python train.py --model="audio embedding model" --gain_aug_db=10 --num_classes=2 --embedding_dim=64 --arch="mobilenet_v2" --activation="silu" --depths=[4, 7, 4] --kernel_size=3 --wave_strides=[10, 4, 4] --am_softmax_scale=16 --optimizer="adamw" --beta2=0.99 --steps=15900 --weight_decay=0.4
Rows from block 7, named by matrix and row number. Rows with one number belong to one channel. Each number is 128 + 24 x the weight over its row's rms, rounded and kept within 0 to 255. All counts start at 0. Numbers have three digits each. After the name is the row's rms in percent of the matrix's.
# convs0: expand pointwise conv (model.blocks.7.convs.0.weight, 480x120x1), inputs 60-119
# convs2: project pointwise conv (model.blocks.7.convs.2.weight, 120x480x1, transposed), outputs 60-119
convs0.258 093:112145145121174098070151154176125111110143066136134103145096149145144111104108113121137112142130129129143111153158108109141146139146091148106156141145142133114111097181114143145110
convs2.258 053:123127125142140149152100102108133125128128178091103111132163146124120133130125103123149130096141123115165153127151127134163130108129144119130116131122085127104132151078187112089132
convs0.259 085:142103101132138116100157145168136145152125076132157134103095106098094164125136137139126161150129105112124131176156141152111108176104091132124153131090132111090149114153134110145155
convs2.259 064:110142141138111154129109124133143112115118129130097114128114139139137115118112099127090114103150133115152141119179108113130146131145129136123153110141133123093113114111157111114111
convs0.260 084:142104101138130118102154143160141145153120071134158143105091106097093165131141145146120162154134102109118142170156141152103107173101091129128151132088131113093150115152132107141157
convs2.260 051:107145144140113164146119123128141111112118148121093118121129137138137116120123092127099114083146120106159136105167106112122146129146129140129153116143146117095112126101148102104109
convs0.261 087:142103100133134118103159143161136146154123073135157141102096104097093165129142141141119162152130105110122135174157142153109107176102092129126151130089128111086150114148136108145156
convs2.261 061:109143142143109158136105119129150111114117130129096117128123143137136116124118097134092114098153125109149140115172107112126145125145133131131151107141127117085113122108156115107110
convs0.262 090:130123122129159100071155148188134130134132065122150117130090135117115139126112128143140138152149121117122127169148124130126125157123105138123146149114146117082136110177141126146138
convs2.262 042:108145145142136153159123125138139110112144151101115106125154153142138114136104097136143112103134123112162134106163108113139146106147127144137139122144113123102117129098191128097111
convs0.263 087:140105102133138115101158144166136144152125072131162135109094111098094164126138139141125161152131105111123137174157140150111108175102091131124153130088129111090149113153136112145156
convs2.263 057:108144144139114160140117125130140111113123144126096118122128141138137116124116096132098114090148130114163133113179106111128145130146126142123152116142136115091113119102160109108110
convs0.264 087:142103101133135117103158143162136145153124073134159139102096104097093165127141141141121162152131107111123136175157142152112108175103091132125153130089128111089149114151136108145156
convs2.264 063:110142141137111153130110124131147112114112128128093114129118140138137116116116096127091114100155127112149148117174108113131146131145131134126152109141132120091112114111155115116110
convs0.265 086:144102101132135117100159144164135146154124077132155136104096103098093165128139140140120162152128106111122131175157143153108107175102090129126150131089131112087150114148135107144156
convs2.265 062:111141140144114156135107126133152114116118129130093117126122143136135118124117093135094115100154122109151144113171110115127144123143126137126148107140127118087115124111158123111112
convs0.266 069:138113112134145099084161131187142139140114060109151116139095144113109147125120126139148145153139101105136133178144136139122115183116112126127143159109149129077135122169129113151140
convs2.266 079:142114117098153157171136110084115142145143153117133126157183141118115142124160109103133140106102138124165109098112145138173116104117138114119080118115120123156140138085131173122143
convs0.267 100:146102100155105133112135126127153148156101082147140160087090089096091166150153164157108162157144097103112141134139146154090106146100111121141139123089132113112152130137115093114160
convs2.267 066:112138138153102150130122098132147113118088128118076104142128157134132118105116092113100116080136088094127144107125111115111142132141138122145152116136166123118114140118086101094114
convs0.268 070:138113112133146099084163133189140139140116061110152116138095144113109147124120126138148146153137102106134134179145136139122115182115111127125144158108148128078137121169129115152140
convs2.268 071:142116119101149159172131108079118142144141149116128124152183135119116141126158111105133140102105135122168110095111143135174116102119140114121080116117121120150141136081133168120142
convs0.269 084:142103101139132118101154144161142144153120071133157141104089106097092165130141146144122162155135102110118142169156141152104108172102090129127151133088131113095150114154133107140157
convs2.269 049:107146145141124164144118121123136109112121137126099119130135146137135118127129099129105115083149118103158138113176104111129147137146131142126154106142129114094112123094149116112108
convs0.270 096:147100098155103130116131120120154150158101088145142159093096092095089168152157165157112164156141100105114145137137147157089103147097116119140135119087133110117154134134111090111162
convs2.270 059:109142142153110151142123098128143112114090141096084101137133149136136115107118087112123113075136086092142146093111109111113144125145135120143136123139161125120113153116092097090111
convs0.271 097:116139139117167107063149154179122115117141066126149110134096136135133120115114123131133120147145129121126122157153110113139140134139099149111152137134144113088119102180134139143119
convs2.271 043:113142142142134139152119120131140117115136147085114103138163157136133122137108102138152119119142131123159152121163113117149144109145131126143142143139111130103121127109197119096115
convs0.272 087:113144144120173099070152149178125113112139061131138105151099158144144112107111109123137112146127127122145114158158109110149143143144094146109153144144142134105113101175113144150111
convs2.272 058:120127125150117138140110136126144123127110168111107121124148136124122130135127114129133126089125122114148133135155125131142131116129119130120149134121107136104123116099177122102130
convs0.273 069:136114113132145101082160133186139138138116057110152114139096145115110146122123124136148144152139102103138135177145135138125117182117111127125145157110151126077134120170128114152138
convs2.273 076:140116119096158162168141112082110139142146149128131122155179143121118140126157104102124139102099144127167108102120141135180119106121134117116081117117115115150137129086130174123140
convs0.274 095:123130130120162104068153152184128122125137067124147114132091135125122132118114125133137131150149126119124126165151117122133133148131100144115151149123147118083128106178142134148128
convs2.274 040:106148147143138147157125125130137111110140139093114108127165150141138116142107106139146113117138135121158147118168106111144150112151126127143145142144113135110116126116200124098109
convs0.275 084:135117116134145101073154143178139135140123067131146135116090117110107146136122143150133145157146117119113130171145129136109118163115107131130143144105150114085141117170129114138144
convs2.275 048:108147146143135146150117122128146112111136140101107109138158168140138116140109095145139114113147129115155143116170107110143148115149126133140153136145117132108116125112189125100111
convs0.276 080:137113113130159088074163144192139137140127065118142119146100152112109146121123125133144145159135123127132129179154134139131117175116095129120146157109152139099139111174117121143141
convs2.276 048:104145144148130153142112114118136106109126145113105112133150152138136118127116099132135116104154137130150158131170105112150151115149135115131130131140103126097113133085186098087110
convs0.277 087:143105103148114134105145135145150145152108072145142156090089092097092164143151158154114160159143100103112143149149142152094109158103097126134146133091131113101149120149125094127156
convs2.277 070:112140140144102153115116105133152114115094121126086107133124149137136117105116095118086116081148100097129144114148112116121143139143128129129166108139155117096113119124121101111113
convs0.278 143:157092091147109117120141113133144159166110101132140125085101087078073173150118154132092169129119120110116118125128149157119091112085115118136120117080127111110163136124121104117172
convs2.278 231:095170171111153132128127126124110093087147109127120106143138141176174084111126109100126085109117139124140108109133092086141168116170130143114146123181126120131084129129108147141080
convs0.279 089:142104102131146109094159146172135144152127078125156130111094113098094164125134136136124160150129109116125129175158140151120109175104090133122151132089130116091149111151137115145155
convs2.279 042:152109110099130123134154142132110150149140133161149154099110089114114143135130147112110144134089133148130097134108151146131102145104128151100105110110148118153143133124079178141146
convs0.280 117:087171169088155128124138143141087093092158153130131108137129138177186078102119103121140081141124152151139129148156100094149168141171128165105149134175119125137094115137139158151090
convs2.280 183:155099095115143127130132143133119154159151143116112124131129130096095163112139122125143157109110134127115114136114147157134098109096101140107141108083101139145149111113146136146159
convs0.281 088:142104102131148106094160146175135144152127079123157127114096115099095162125133135137128159151130109117124128176157140150119108176103091131122150135090129117091149112153138115144156
convs2.281 058:107141140137113157142118138134148108116125140141105121118128140138133118125118093135100114100139133115149126116177104114127149125146120153129153110139135119108112122103154127114110
convs0.282 092:120134133120162107068152152185125120123138064128149116131092135128126128120116125135136128148145124116120122162152114119126134146132102144114151143124149110080125104176140132145126
convs2.282 043:109145145140130149160121124134142112113140150102113114133155162140137117138109098139137115104133129112165137110163108113136146113147131139139141121143116120097118129099184128094111
convs0.283 079:138114113134159083073163143193142138140123060119136122145098151112110145123117129134146144163136125130130131181152134139128117173115098126125144157110152140101140113175116122141141
convs2.283 055:104146144143126154144111120119135107109124151116098118137153152137136117128124099130128116098149133121160153127174105111152151121150130120128142131141106126097112131091184108098111
convs0.284 091:112144145126177108069144155174128111110139067132138103141096142144142112114102108131135112139148129126134111149152107108135145134146099147109153142143150126109111101190119140137111
convs2.284 051:134127130111140126141117126117120135132161143097099102156135170125124129116126091118125129111138143133151137115171134132155124108126121125125147104133109142126138119077190147135135
convs0.285 141:091170170093154131138131143123092090087159157130118115131139132179186079108127112118140082126115155153139114138143095090145169121172125163101141123174119131135088112115134156149085
convs2.285 213:157092089113146134130125136123127161166145132111135117136136130092090169113142121126144160115113142126128112121118157169137092108090111137113140111075110137145150123120145137141168
convs0.286 086:142104102132140111095158145171136146153125076130156132109094110099095163126134137140126160151128105113123130175157141151109107176102092129124151132090133112090149113153135111142155
convs2.286 060:112141141142118154139110124132150114116122138130100118123132146137134118125115096136101116101154128114158139113173109114132143119143126142123142109140122107087116124104166125106114
convs0.287 084:143103101138123120105154141157142145153117073138155147099091101097092165134143149147120161155133104109115142170155141152100107173101093127129150133089131112092150115149132101139156
convs2.287 061:110143142144107162137111112130146112114109128132093122132130152137137117118133093129088115083150107097143137110153109114121145138144129135129160104141145118089112123118136112111110
convs0.288 080:141105103138128119102154144162141143151118072138154144100087104098093164129144146144128161152134101111115140172156139150103110172103088131126154132090137113094148113154130108142156
convs2.288 055:109145145132119162136120116119132111114119130134090116135127151140138114114135092117082113082141122107149129116172106110129145137145131145122164097142138116101112114106132124120110
convs0.289 077:142105103141121124102150141157145144152114072141148147098085101098092164131147149146128160151136101110112143167153140151096109169103089129128153135090141113097148114155125100137155
convs2.289 054:110144144143119165138119112122136112114108131127089114139129155139138114118137093123090113074137103091145130109155106111122146137146127144125166101142149119104112123113121117116109
convs0.290 096:148099097154103128119127117113154151159102089145140161092102090093088169152158164157114166151139104106115140135134149158089102147097119119140132118086135109119155136135107087109162
convs2.290 063:107142141154106149135116098129147111113087128106081105140128154136136115110118092118106113081145090092133150102118109111115146130146138118142143115139155121110110145118103101092111
convs0.291 098:148099097148101116124126113097147151158107104150143160087097085094090169153153168151110166146126106112128128123127149157092104145098122120137125112089140097123156138136104091112162
convs2.291 080:103146145152102141129124096132153105109076125112084111138129151142142109113116101117109108090143094097129155103113104105113151137151146115143143121143167123119105141123081097085106
convs0.292 073:137115114134147101083162133188142138137115059113156119137091143116111144127119127140147142154140100105136133177144135137125117179118112127129145158112147128077134122168133114153137
convs2.292 091:139116119088157155169153121093100138141147161125137125165185146121118141120160106094131139113099148127168111100119143136188120110122131115111079119117116115163137131088130174129139
convs0.293 088:143104102148113133108148135145150145153107072145145157093089093098092164144150159155112160160143098103112145149148142152092108160102101123135144132090128112099150122145126094127157
convs2.293 058:111142141152110161136112108129146114114103131114087108133129149137135117114126089125099115072143093087138132101139110115116143131144127131134157112141146119101114135118124105106111
convs0.294 086:143104101133138112096157144168136146153123075130157135108094109098094164128136139142122161152129106113121132174157141152109107176101092128125149132089130113090150114151135109142156
convs2.294 054:110143143143116156140112124131145112114121141128102118128131146138136116127119095140102115100153131116162135115177108113133145120145125146126149114142126108088114122107165118107111
convs0.295 141:157092091147108117120140112130145158166109102132143125088102088077072174150118156132094170127119119108117117123126149157118091113085115117136120120079127113111163137125120104117173
convs2.295 231:095169171109154132127127125124108092088148108127119107143138141177174083112127110100126083107117142126139107109135092086142168116170128143112145120181126121131084128128107147140081
convs0.296 100:150097095148101116128118111089148153161106106143141160099106095092088172151157165147118169145121112115135129118124152160092101148095123117139121114085144099128159140136102090111165
convs2.296 076:106149149154103146136119098129154108108074127104087109139131151143143109113118099116115109087147096098136158103117104104117150137152144111144138116147161123118110144120094096083106
convs0.297 085:143102100134135117101157144164137146153123073134156138101095104098093165128139140141122162152130106111122134174156143153109107176102090130126151131089130112089149115151134108144155
convs2.297 065:111141141137109154131109124134148112115117126134094119129120141139137116118119099130087114103148130113147141119174108114126145130145129132121153104140132122092113114109156117115110
convs0.298 086:143103101132137115099159144166135146153124076131156135106095107098094165128138138141121161151128106112123132175157142152110107176101092129125150131089131112088150113149135109144156
convs2.298 062:111142142144116153135107120134152114115123134122091114125128146136134118124114090137104116101159123111152150115171109114129143120143129137128143112140123114088116124101164122100114
convs0.299 149:156092090146106122126144115131141159167109104134142127087103088079075173153120153134097168126120121111117118129127151160121092109087116119138122116082122108106162135119125108121172
convs2.299 254:094170172115151130125129127128111092086145108127119109139132138179176083112123113101122083115121133121136112111130090085137169116172132143117144125182128117127085129128109140142079
convs0.300 171:117138137141118155100145143131131118120121089167140148089105085133133122162147165166095123139153105097118140112153117119129136124135107134138146105132129088093122122131148121137123
convs2.300 052:111142141127088148138098099110109113112121135134096110114104114134133117087129082108078116095139155147155133100148109112114144123145135111130131100142110114090114127085163091102110
convs0.301 119:163098099157092100136099103114165160159093125107103133137146133094092157140095151134153158132149125139117151122094157155092095112095151089162088147099139151151161153138097090083160
convs2.301 052:115137135133119136125108117117122116119122134136103107123128142132131122101132084113117121094155152132151127119180113121128139116137137135123157109135113103082119112095169105111118
convs0.302 107:164097099158086100134105103118165161160089120111107143132138129092091158144094156141150159139155121137113156123095157156088094114094150087166088141098132147146164154141105087086161
convs2.302 044:112139137138121143129114125131128116118121133139107111126122147129128125110131083125114123096158150130145132119181111120117140114139130140133160122136124113087117116110160098107119
convs0.303 078:099158156129126152103143155147120098103141093147146122116098111148148107147122144163124108126149109101118147122148095099135158100154112152117160116147141095093108097143137125134108
convs2.303 045:104147144139090160145096088106124108110118132128082130121098125137136115099136092104074112093153115126165155092144106113126150140149147134150128112141134100088107139088142074103109
convs0.304 109:145113114149089135132106116122161142143106140103125100150146148115116138126090120138163138108117122125129145116098142141093111096111154106152104182115187160153140141160072086074142
convs2.304 065:116141142171069151133110110139166114113079116113112120138087132135134116089131093136092113108151102132115145129120113114089142139144105124158136111141169113122115122135118078097115
convs0.305 056:124140142141122088068144150152137119116118072135115142110087113137137111137100168140152113157166129136091121143138116113083138098140100128131124120143135114136120107170085111087115
convs2.305 054:112140138160113147132092104130148118118126141123100124126150158133132122137113108152143120107165124123134149112153110119124140116140125112146152126137104129098122130101181085090118
convs0.306 140:120137136147109142105137136135135121122116096161142160089103084132132121175143180177103121151167105101119149118141119120129135133134119130141136105132123093098124125128146111130124
convs2.306 049:108145144133111135132116112120119112111123128137110113117133139137136115098138086105122114102156164147145133125174108112129145124146131119132152097143096105081117115098175094106113
convs0.307 160:116137135139136154103146154138127117122132084170149147083101082131130126153150159155092125139152118111123114123164116121139140128137103143129152097129119098109122113147147135140124
convs2.307 077:168098102125097135164104144127135168163133166145172161103135093096088166148152176159132166102098151168120115128143156155112088152097095105138106118108134155144170142119147124099164
convs0.308 129:162099101158094100137095104111166158157093124106098130140146136096095155137095149132157156131149127141115150119094155153091096113097149091160091150102147152152159151141095091081157
convs2.308 048:113138137134122143131112121124122115118128136133109105119121135133132121100129084112116120093151153131149124117184112120122140120139131141126161114136118113089118113099161100118117
convs0.309 182:115139138141120156100144144129130116119122084167141149090106087134133122160148163162093122137154106097119135111155115118135139119137105135134148104133126088095121120129153121136122
convs2.309 062:111141140126098136124107112123115113113121143135096106115120124133132118088131077119098117093138162149140118112153110114108143126143120113122146100141104117093114122093168112104112
convs0.310 140:121129127143138154102150154138133123130130088168154149084110088120117138154151153156102136141147107100124112120164121129140134130129099140136151102116110103114131117145157132146134
convs2.310 082:161102104129105134165103135120138162160141162141155165108138100101096158151148175155135158094094143161121101121134153152116091151095091105139099120108123156145163146120153126106160
convs0.311 074:097141137111150133089172153124101105114144099147072148096136109141138124125164134114137120122117111102103116112154108116152148084143094154117163090131099093092109104083135145170118
convs2.311 159:165105108146099096121140124153161165158107143101151174123121125105102158152133180152139161159141101108106155136111161155124097155102143113151106102111133128128176144124150103121164
convs0.312 055:142112114140121164165092091100152145139108124101114093150156146123118131117114092119149129102133112113175140101111151146151110135116160117137111146124138149131123148102105116106129
convs2.312 138:149115118166088092131113118131167149145079141121124164086099085110110143141112165137128144144130100132117140128104142138090108145112154070158093113120116136114156138111151099106145
convs0.313 122:163099101160095099133098104112168158157090121106100127136147133096095155139093152134155156132153123138112146117095155153088096106098148089163090148102141150151160151142096090078157
convs2.313 038:111138136140127149144111116125122115119147140134108106130145148132131123119124098126128122099152153134142120109178110120116140105138124138130158118135108127094119117102164100107117
convs0.314 208:112141139133127163097147151131125114117131086169144142092107089135135121154153154158095121131147107097121131105162114117140141120138099141128151104134130090094119114130152125141121
convs2.314 052:104143142129087152134105106118105107110123133147090121107097104138135115094133091110068112100137161152151137103152104110112149131148130119136139110142117114093107121093156080115107
convs0.315 180:147107107131107132134107110116139148149115145100132102159152156111112145108101103123165144110116129133148144124100150149117105113105152107143108181107175166152143142143073095096147
convs2.315 087:125129129183080156139113117140183123125099118134132139145101137122123128107136105158095125115158102128105154137138126128093130122129100138160138118126159101114125113140140090112129
convs0.316 103:166095097157093096130108105119165161160091128107113136137137135092090159139089154133151161133147117133114136123093158157089094113095148089164089142098129154152164151137100094088160
convs2.316 036:108140137141153152149117114125126112118157146116109104117168147133130124131122114131150121100129138125146134120173107119133141104137113131131145142134105129103118128105180111084119
convs0.317 122:145113114145094133132106115122157142143110141102124099152145150115116138123092117134162138103111123126130141117095142141097110095111154106149104183115186162153139139158072088076141
convs2.317 064:117141141167072152137102108137165115113081119108117117142090137132132118085130093133098116105149102128122146124118115117095141136143109120155133109139165114121115123129125081100116
convs0.318 118:163098100157092099136099103114165160159093123107103133137146133094093157139095150134155158133149124138115150121094156154089095110096150089162088146100137150150161153140098090082159
convs2.318 043:111140137136120145136108118120125115117124141136103110130134152130130123114133086128114122091154150130153127114178111120120142109140134137130156118135112110086118118103164097106119
convs0.319 115:145111110142089136134109115118155144147105144102130103155150153112114142122093114136166141113124125128138151119103145145100108105107155107152106184109184162152143143151073088085147
convs2.319 074:117140140179067151135103114141173117115078116116121125137088133131131120098128099146098117113157104132116150132122116118090140143141104118161136114138164111119118121137130074100118
convs0.320 121:164097099157090100136099103114165160159093124107103136136143133094092157140095151135154159135151126140115153123094157155090094114095151089162089146099138150150162153140098090083160
convs2.320 048:113140138138122143126112122129129115117119135139100114125126146129128125113134085129109124092158144127146134117179110118120142117140132136130160118137118110083118118105164102111118
convs0.321 053:114133132081150122113154133114092127124161154131016148110167133142140124107148107084154122129119141140074155128109127123164128090130152157121138125136120123120111136064091139173121
convs2.321 167:160110114137101101135136121151175157150094142117151187128124129106104150144140165152144152167154098096132179126115153147136105168107143113146105092114135141139167134115152103109153
convs0.322 117:113144144143110143105136139136133114115117089164142156092104085138137117172138175167102117146165110103119150121145113112125141114141115134136140107138125088099119121136140114128119
convs2.322 060:110143141141099143120106108119130112114106120153097115124113133135135117108129097117084116098159150135151140118172109113127145135145140124135149107140122105072113118100164095109113
convs0.323 118:162099100157094098135098103113165159158092123106103131137146134095094156138094149133156157132150124139114150120094156154089095110096150089163089147100137150150161152140098091081159
convs2.323 044:112140137134125143133112122125122116117129138136108110125128144130130124107133082122118122094156151131151129114181111119123141112140132139128157118137113111084119117102168103111118
convs0.324 107:127128126155125151101140140128145127129110067169132147086111087122122134155143158161102133144162101100119128109155126130121129112127101125149140098120111087097133124142170115119132
convs2.324 060:122128127132118137130108120127135124128124134144100119137125145126123131112141084120092128091141144122140119118168120128132130120129131140126156096126110121096124122094170134123125
convs0.325 118:164097098156078098130105105120163161160091123116109152123131119091090158153096169147142159145161125140112166129096158157092094126095153091165090140098138142142164155140109085089162
convs2.325 038:112140138153126152141109109124135116118138131124116102138158161135133121129127104138142120107163144126134128121175110120126140115139120126139160133137115128094121120118170094095118
convs0.326 121:164097099156089099136100103115165161160093124108104138135142132093092158141095152137153159135152126140115154123094157156090094115095151089162088145099138149149162153140099089084161
convs2.326 047:113140137140119146131111122130130116117117138141100115125120145130130123113134083127107122090158143125144132112176111118118140116140132139133161119136122113088118121106161101113119
convs0.327 123:163098100157092099136097103113165159158093123107102134138145134095094156139095150135156157133150126140115151121094156154090095114096150089162090147100141150150161153141098091082159
convs2.327 042:112140139135121145135110116124124114117124144138103112124128145131131122111134082123112121092155149129149126113179110118120141114140133140131159122137119114086118121104164099106118
convs0.328 091:149110110163074136134103115120170146150100138113121115140139136105106145146096143155153145116135123128121154116099144144087107099105155103156101169109188151150149144156081075068150
convs2.328 054:111148148153075151134093098129146113108094124110092118134088138137136116089123087117088115092144094121136151113118111113106144141150127122152136105149152107102115120111126076099112
convs0.329 088:100157155128127152103143156146120099103141089150146125113101107148148107149128146161119109127149112103118142119151097101138157101154106152117161113147139093094108098140138125133108
convs2.329 046:102146144132094159147095087105117106111124134134078137115103122136135116104142096105071113093150123126170154093151105113127151144148149134148124109140128101087107143080148075107109
convs0.330 027:114148155116131117114118109105130113103115098095118099162159147158159100100081092110149109173164166146162151134159114106109149149158127136121120116166116127117115131161143139109100
convs2.330 089:154105102168095090113121111136163157144073131117142142132088138113109152174108145178159151152130114135117132126094154155119106129108155073165085126102140137119153151118126086091147
convs0.331 101:142118120148098125148088105109162140136107140103110103148159144123121130134098150122153130106125129135132133108093140134099113092116152106144102165126168159160129142139082093073131
convs2.331 092:149117120128125158194090104095134147144127192121128152117158105114112142139158149122129144099122128135160098107131141136118109165111118101129085112124105164162152172096135152101145
convs0.332 068:109138136118137123089155147116112115117139107147066152085135102136132126130159140118144125129132136128080129121150113116142141106141116146127155086133112088097119116082129138145121
convs2.332 151:167101104131101097130117129136164165161106142107150164136131138101096162133147144141146163159145119107118166135120160158132095160099124116121104087105123138136177127116161105116164
convs0.333 063:116149150145116112083136145144139112108113069154118147101086098144144104148099171148134106148177117119104133129134109105089145098148106131135131114149126099115112112167110114096108
convs2.333 042:108142139157121149142101093124142116117134144123106114125150160134133122133119111142145119102153134128140144108152106117131141109140126124148152131139102129107120139096179090089118
convs0.334 164:115137135132135164108143147135121117121136087170150139077106077133133124147157144154092122134143120109127113126165118122150140127137106143126152088130111095105120116133156137146124
convs2.334 088:160104108118114141159121146139126163158142165151185166094124083109102158149149192144124158119098147176128126137143151151109095145103105125147118129116147143146166140126155123114155
convs0.335 128:163098099155090099136097104113164160159094125108101137137143134094093157140096152135155158134151128142116154123095157156092094118095150090161090147099144150150161153140098090084160
convs2.335 044:112140138141117145133113117126126114116125138132107104116124134134133120105124087118118119091154145127146127113179110118119141120140133142131159116137123108084117114100157090110116
convs0.336 117:163097099158091099136100103115165160159092123108104136136142132093092157140095151136154159135152124139114153123094157155089094113095151088163088144099136149148162153140100089084160
convs2.336 042:110141139138119142133112121126128115116122138135105110126132147130130123114132087130117122096156148131150130115177110118119143111142135134133156122138115108083117119107162093101118
convs0.337 121:114144143144110141104137140138134114114118088160139156090102085138137116167133175163105117146169109103117149121143112112123143115142115136135141106139120085098118122139145115126117
convs2.337 038:107147146163119154137121126148141113115134142139097111130144152141140112133124103142126109100151142137124120116171100107110147121146115138154163138147132141107118135119165096098111
convs0.338 142:157098097132099135143117109115141158160108154100139134159156158101101159122121119127166158119132129138148137125099157158117096105095150110150105172096158160142154143132093097117158
convs2.338 075:145126130103150123157137140126129141136160198136159159148143140135135123122165120121156127104099130152116101099091135130143112104117116148128164155136161167200144138136124166140137
convs0.339 122:163098100157093099136097103113165160158093123107102133138145134095094156139095149134156157132149126140115151121094156154090095112096149089162089147100140150151161153140098091082159
convs2.339 043:111141138137120145135111116126125114117125142137101110128128149131131123114131084127112121092154148130145126114178109118117142114140130140132159123137119114085117118108162099103117
convs0.340 122:162100102163096097131098105111169158156089117104099123136146133097096153138091152133156155132154120137107144114095154151086097104099148090163091149104142150150159151144096092077156
convs2.340 040:112138136137130152142109113120118116118152133143110113131146150131131123120131097124122122096152156135144119112182112121120139105136122135131160115135104126092117117104172101110118
convs0.341 057:138118117166063159125109131123166137144103124136143124123128115108109144170106159185140145122163123121129174115133135139098116123111141110157123145108186126128148132155111070082149
convs2.341 056:103149147149083145134101088117139105107103130104083119131092134139139110093117091112086105094144091114143154099120104109117148137148133134149136110144149102099103126104122074103106
convs0.342 101:160100100160075106125113109124162158159090116129116160112122108092090157166102181158129157148169119131110167125101154154092097123096148094166094134098133133135163152143117085093162
convs2.342 040:109142140145115146134111116132134113116118139131106112133128155132131122119134085131116121093159138125142133116175107116117141123141125140137161128139126121093118120110159094103117
convs0.343 168:118133131138136156099152154138123120125133085175143151082103085129127130146162155153108128142153121113119118126166119125129137123133099144128156091125112096105124112144160135149127
convs2.343 068:163104108139111135155107148143151167161142163139184160124140111106102157140139177140151156113119155170115100120127147147113090133095098119152127125113132145148167133130171125107156
convs0.344 080:122128126129151145104152158146117122132145093159181139093117102118114143136148135148127141137137106098123093127164118129148134111127098150123150107111093110120134112142159153155137
convs2.344 090:154106108132104108149107136127149154154127157145170162116130105108106150155146171162149151122111155158123109130131152149114097151100104096139099124111121167144157141129164127117154
convs0.345 070:159099100166084112114120119127164156158088101134114157108125106090087161158104175157129160148179111123114160118111153155096099108097136099168102125095120128134164145148123083092163
convs2.345 046:112138137138119135124113111122122113117125128134090106127113144132130122103132075110111121100148155140142140128178109118130141123139135131128159105136112123100116110090162102113118
convs0.346 093:143115117141109122146093108115157142139112141096116095159165157122119134127096142118160133109123131138132134111096140136109111095114147111139106165123163160156131140134085099077133
convs2.346 094:149117120121126155192091104094126146144130188112130145128167124115113141127159137114136143099129144148169104114133142137135110156112124108116083113123103166170149165095129155095144
convs0.347 096:145112111148078138134111117117163144148096148105131110153148150111113143129092120144164142120138126127137161118107145145096109107107157106158106181109186158151145145148076081083148
convs2.347 071:113146147177066147129100111139169112108076118115123130134086132139137114099125103143095111116159103133119151133125109111094145154148105125162144112145168110121114119135135066105112
convs0.348 122:118140140147113145107135136134136117118115087165140156089105083137137117175140177170100118145166107101122146119144116116129138120138115130139137106138124090100121123134142114127119
convs2.348 056:108143142141106135123111111121126110112112124142098111122123134137137115100128086109105114097158153133143137125172108113125146135146137125129149098141108106078112116093164100113111
convs0.349 094:100155154126131154101145159147117100105144089149147123113100109147148108145129141158121109124147111100120137117156098103141156101153102153116163112145136092093108097143140129136109
convs2.349 046:102146144135092161149094089103123106110123128132080139118105127136135117105142098108072113093157118122167153092148106113126151143149147135149130108140129101089106138087146076106109
convs0.350 058:139126130157092092080124139137160132128097074129108160116090119124122125149101148149144129162172133139101121133125130125086127123130122108142104139135167151167138120186045089067130
convs2.350 094:136118115162102137118137168145132140139120115149110131102092123111108150141100127153122145138152152156091137135167134142098117138116082124142166122111163124105141080150138089141143
convs0.351 057:139123126159093094083128137135159134131095075141127170106085101122120128158105162155130130170176128135106128134127133130084124131127120110146107132129157144161137124185061090076132
convs2.351 085:134123119163104145122134169142142137135113115154112132102091124115113146140108123159112140134143144149102138135166131138099121147121087122143166132115171127109134086154139089133141
convs0.352 218:112141139132126164097148151131124114117132086166146145092106089136135121152156156158097121133150109097121131105161113116144141122139101142127152102134126090095119113127156124139121
convs2.352 061:105143142120108137126109112122103108110137138139106109105129119139137113088138080113110111104141180164143124121161107111118147125147122110125145105143093110093111116097171101100109
convs0.353 210:117135134141115156097149143130130119122121089164139153086101085131130126160150167163094125141155102095112138110152119121130136124134108134137146103130125092096124122128155117139125
convs2.353 078:108142142124107124104136126135106110111128129159087113109110120140138114099129097115087113124131175170124142147160110111127144139145134120128160101143114103094111104111150108120110
convs0.354 122:162100102157092097134096104113165159157093120105102130136146134096095154138092151134160156132151125140113150120095155152086096111097150089163089147102140148149160152141098090080157
convs2.354 041:113139137146128152137112115124127117119144123134111110136148160132131122132130104143132121110164153130140127122182112120126139110137121128137167130137111130094121114127171093101120
convs0.355 084:153104104158075117118121119126156152156097110143127160101119095094092157175110187164115156145175117123114170122113148151100102123100141105160106126097132120126159145143124088099161
convs2.355 056:113138137141106134120104108122128116118111129136099109130114140132132121103130084114099119093155143130148135118172113120122139124138133128132152105136115104073116113094161107108118
convs0.356 117:143116118141113124150087103108156142138113146102110093152168149122120133125103135115159132105118132139135132110093142136114112086115150108139102162125159158157132143130093098078133
convs2.356 081:152114119111130140184108133104122149145141192117142158128172122116113145130165145120140146107117139149155106140142143138140108170111102115123095109123099160178157155104140160101146
convs0.357 078:108142141136161138071171150125114112112133080149101134090126099141137121139163144134129120110136100082110097112156114115144144079144085142120154090139087096095112107104136138147114
convs2.357 101:168096099134110085110134143162139171167131120072128139122133130093087168131101154128153168154132130138102136158120161163122089146091121116130104105100100122115180131132152109124168
convs0.358 119:162100102158093097135096104113165158157092120106102130136146134096095154138092150134160156131150124139111148119095155152085096110097149088163089147102139148149160151141098091079157
convs2.358 041:112140138141130147134111114121122117118143117135110111140145163130131124126133100137130123112164160135144128127185112119128140109138126125136163126137104123087119113123172096105119
convs0.359 116:163099100157092099136098103114165160158093123107103133137145133094093156139094150134155157133151125139114152122094156154089095111096151089162088147100137150150161152140098090081159
convs2.359 046:113140137135123144132109119122125116117124137137103110128130150129129124109134083123115123090156148129151131112179112118123141113140134135128157117136114109086118118102166104108118
convs0.360 099:104158159131167172105118144126120101097141099139127097138147136165165091119149110133137093098123099088157082089150106100134155085158089142111146118166131110123095109140122145136093
convs2.360 057:122132131151128133129116131134142125125121140113125109135139144130128130128132109156146128135148160145134149149142120126127133089132143110142144158129114163122126146115195108099126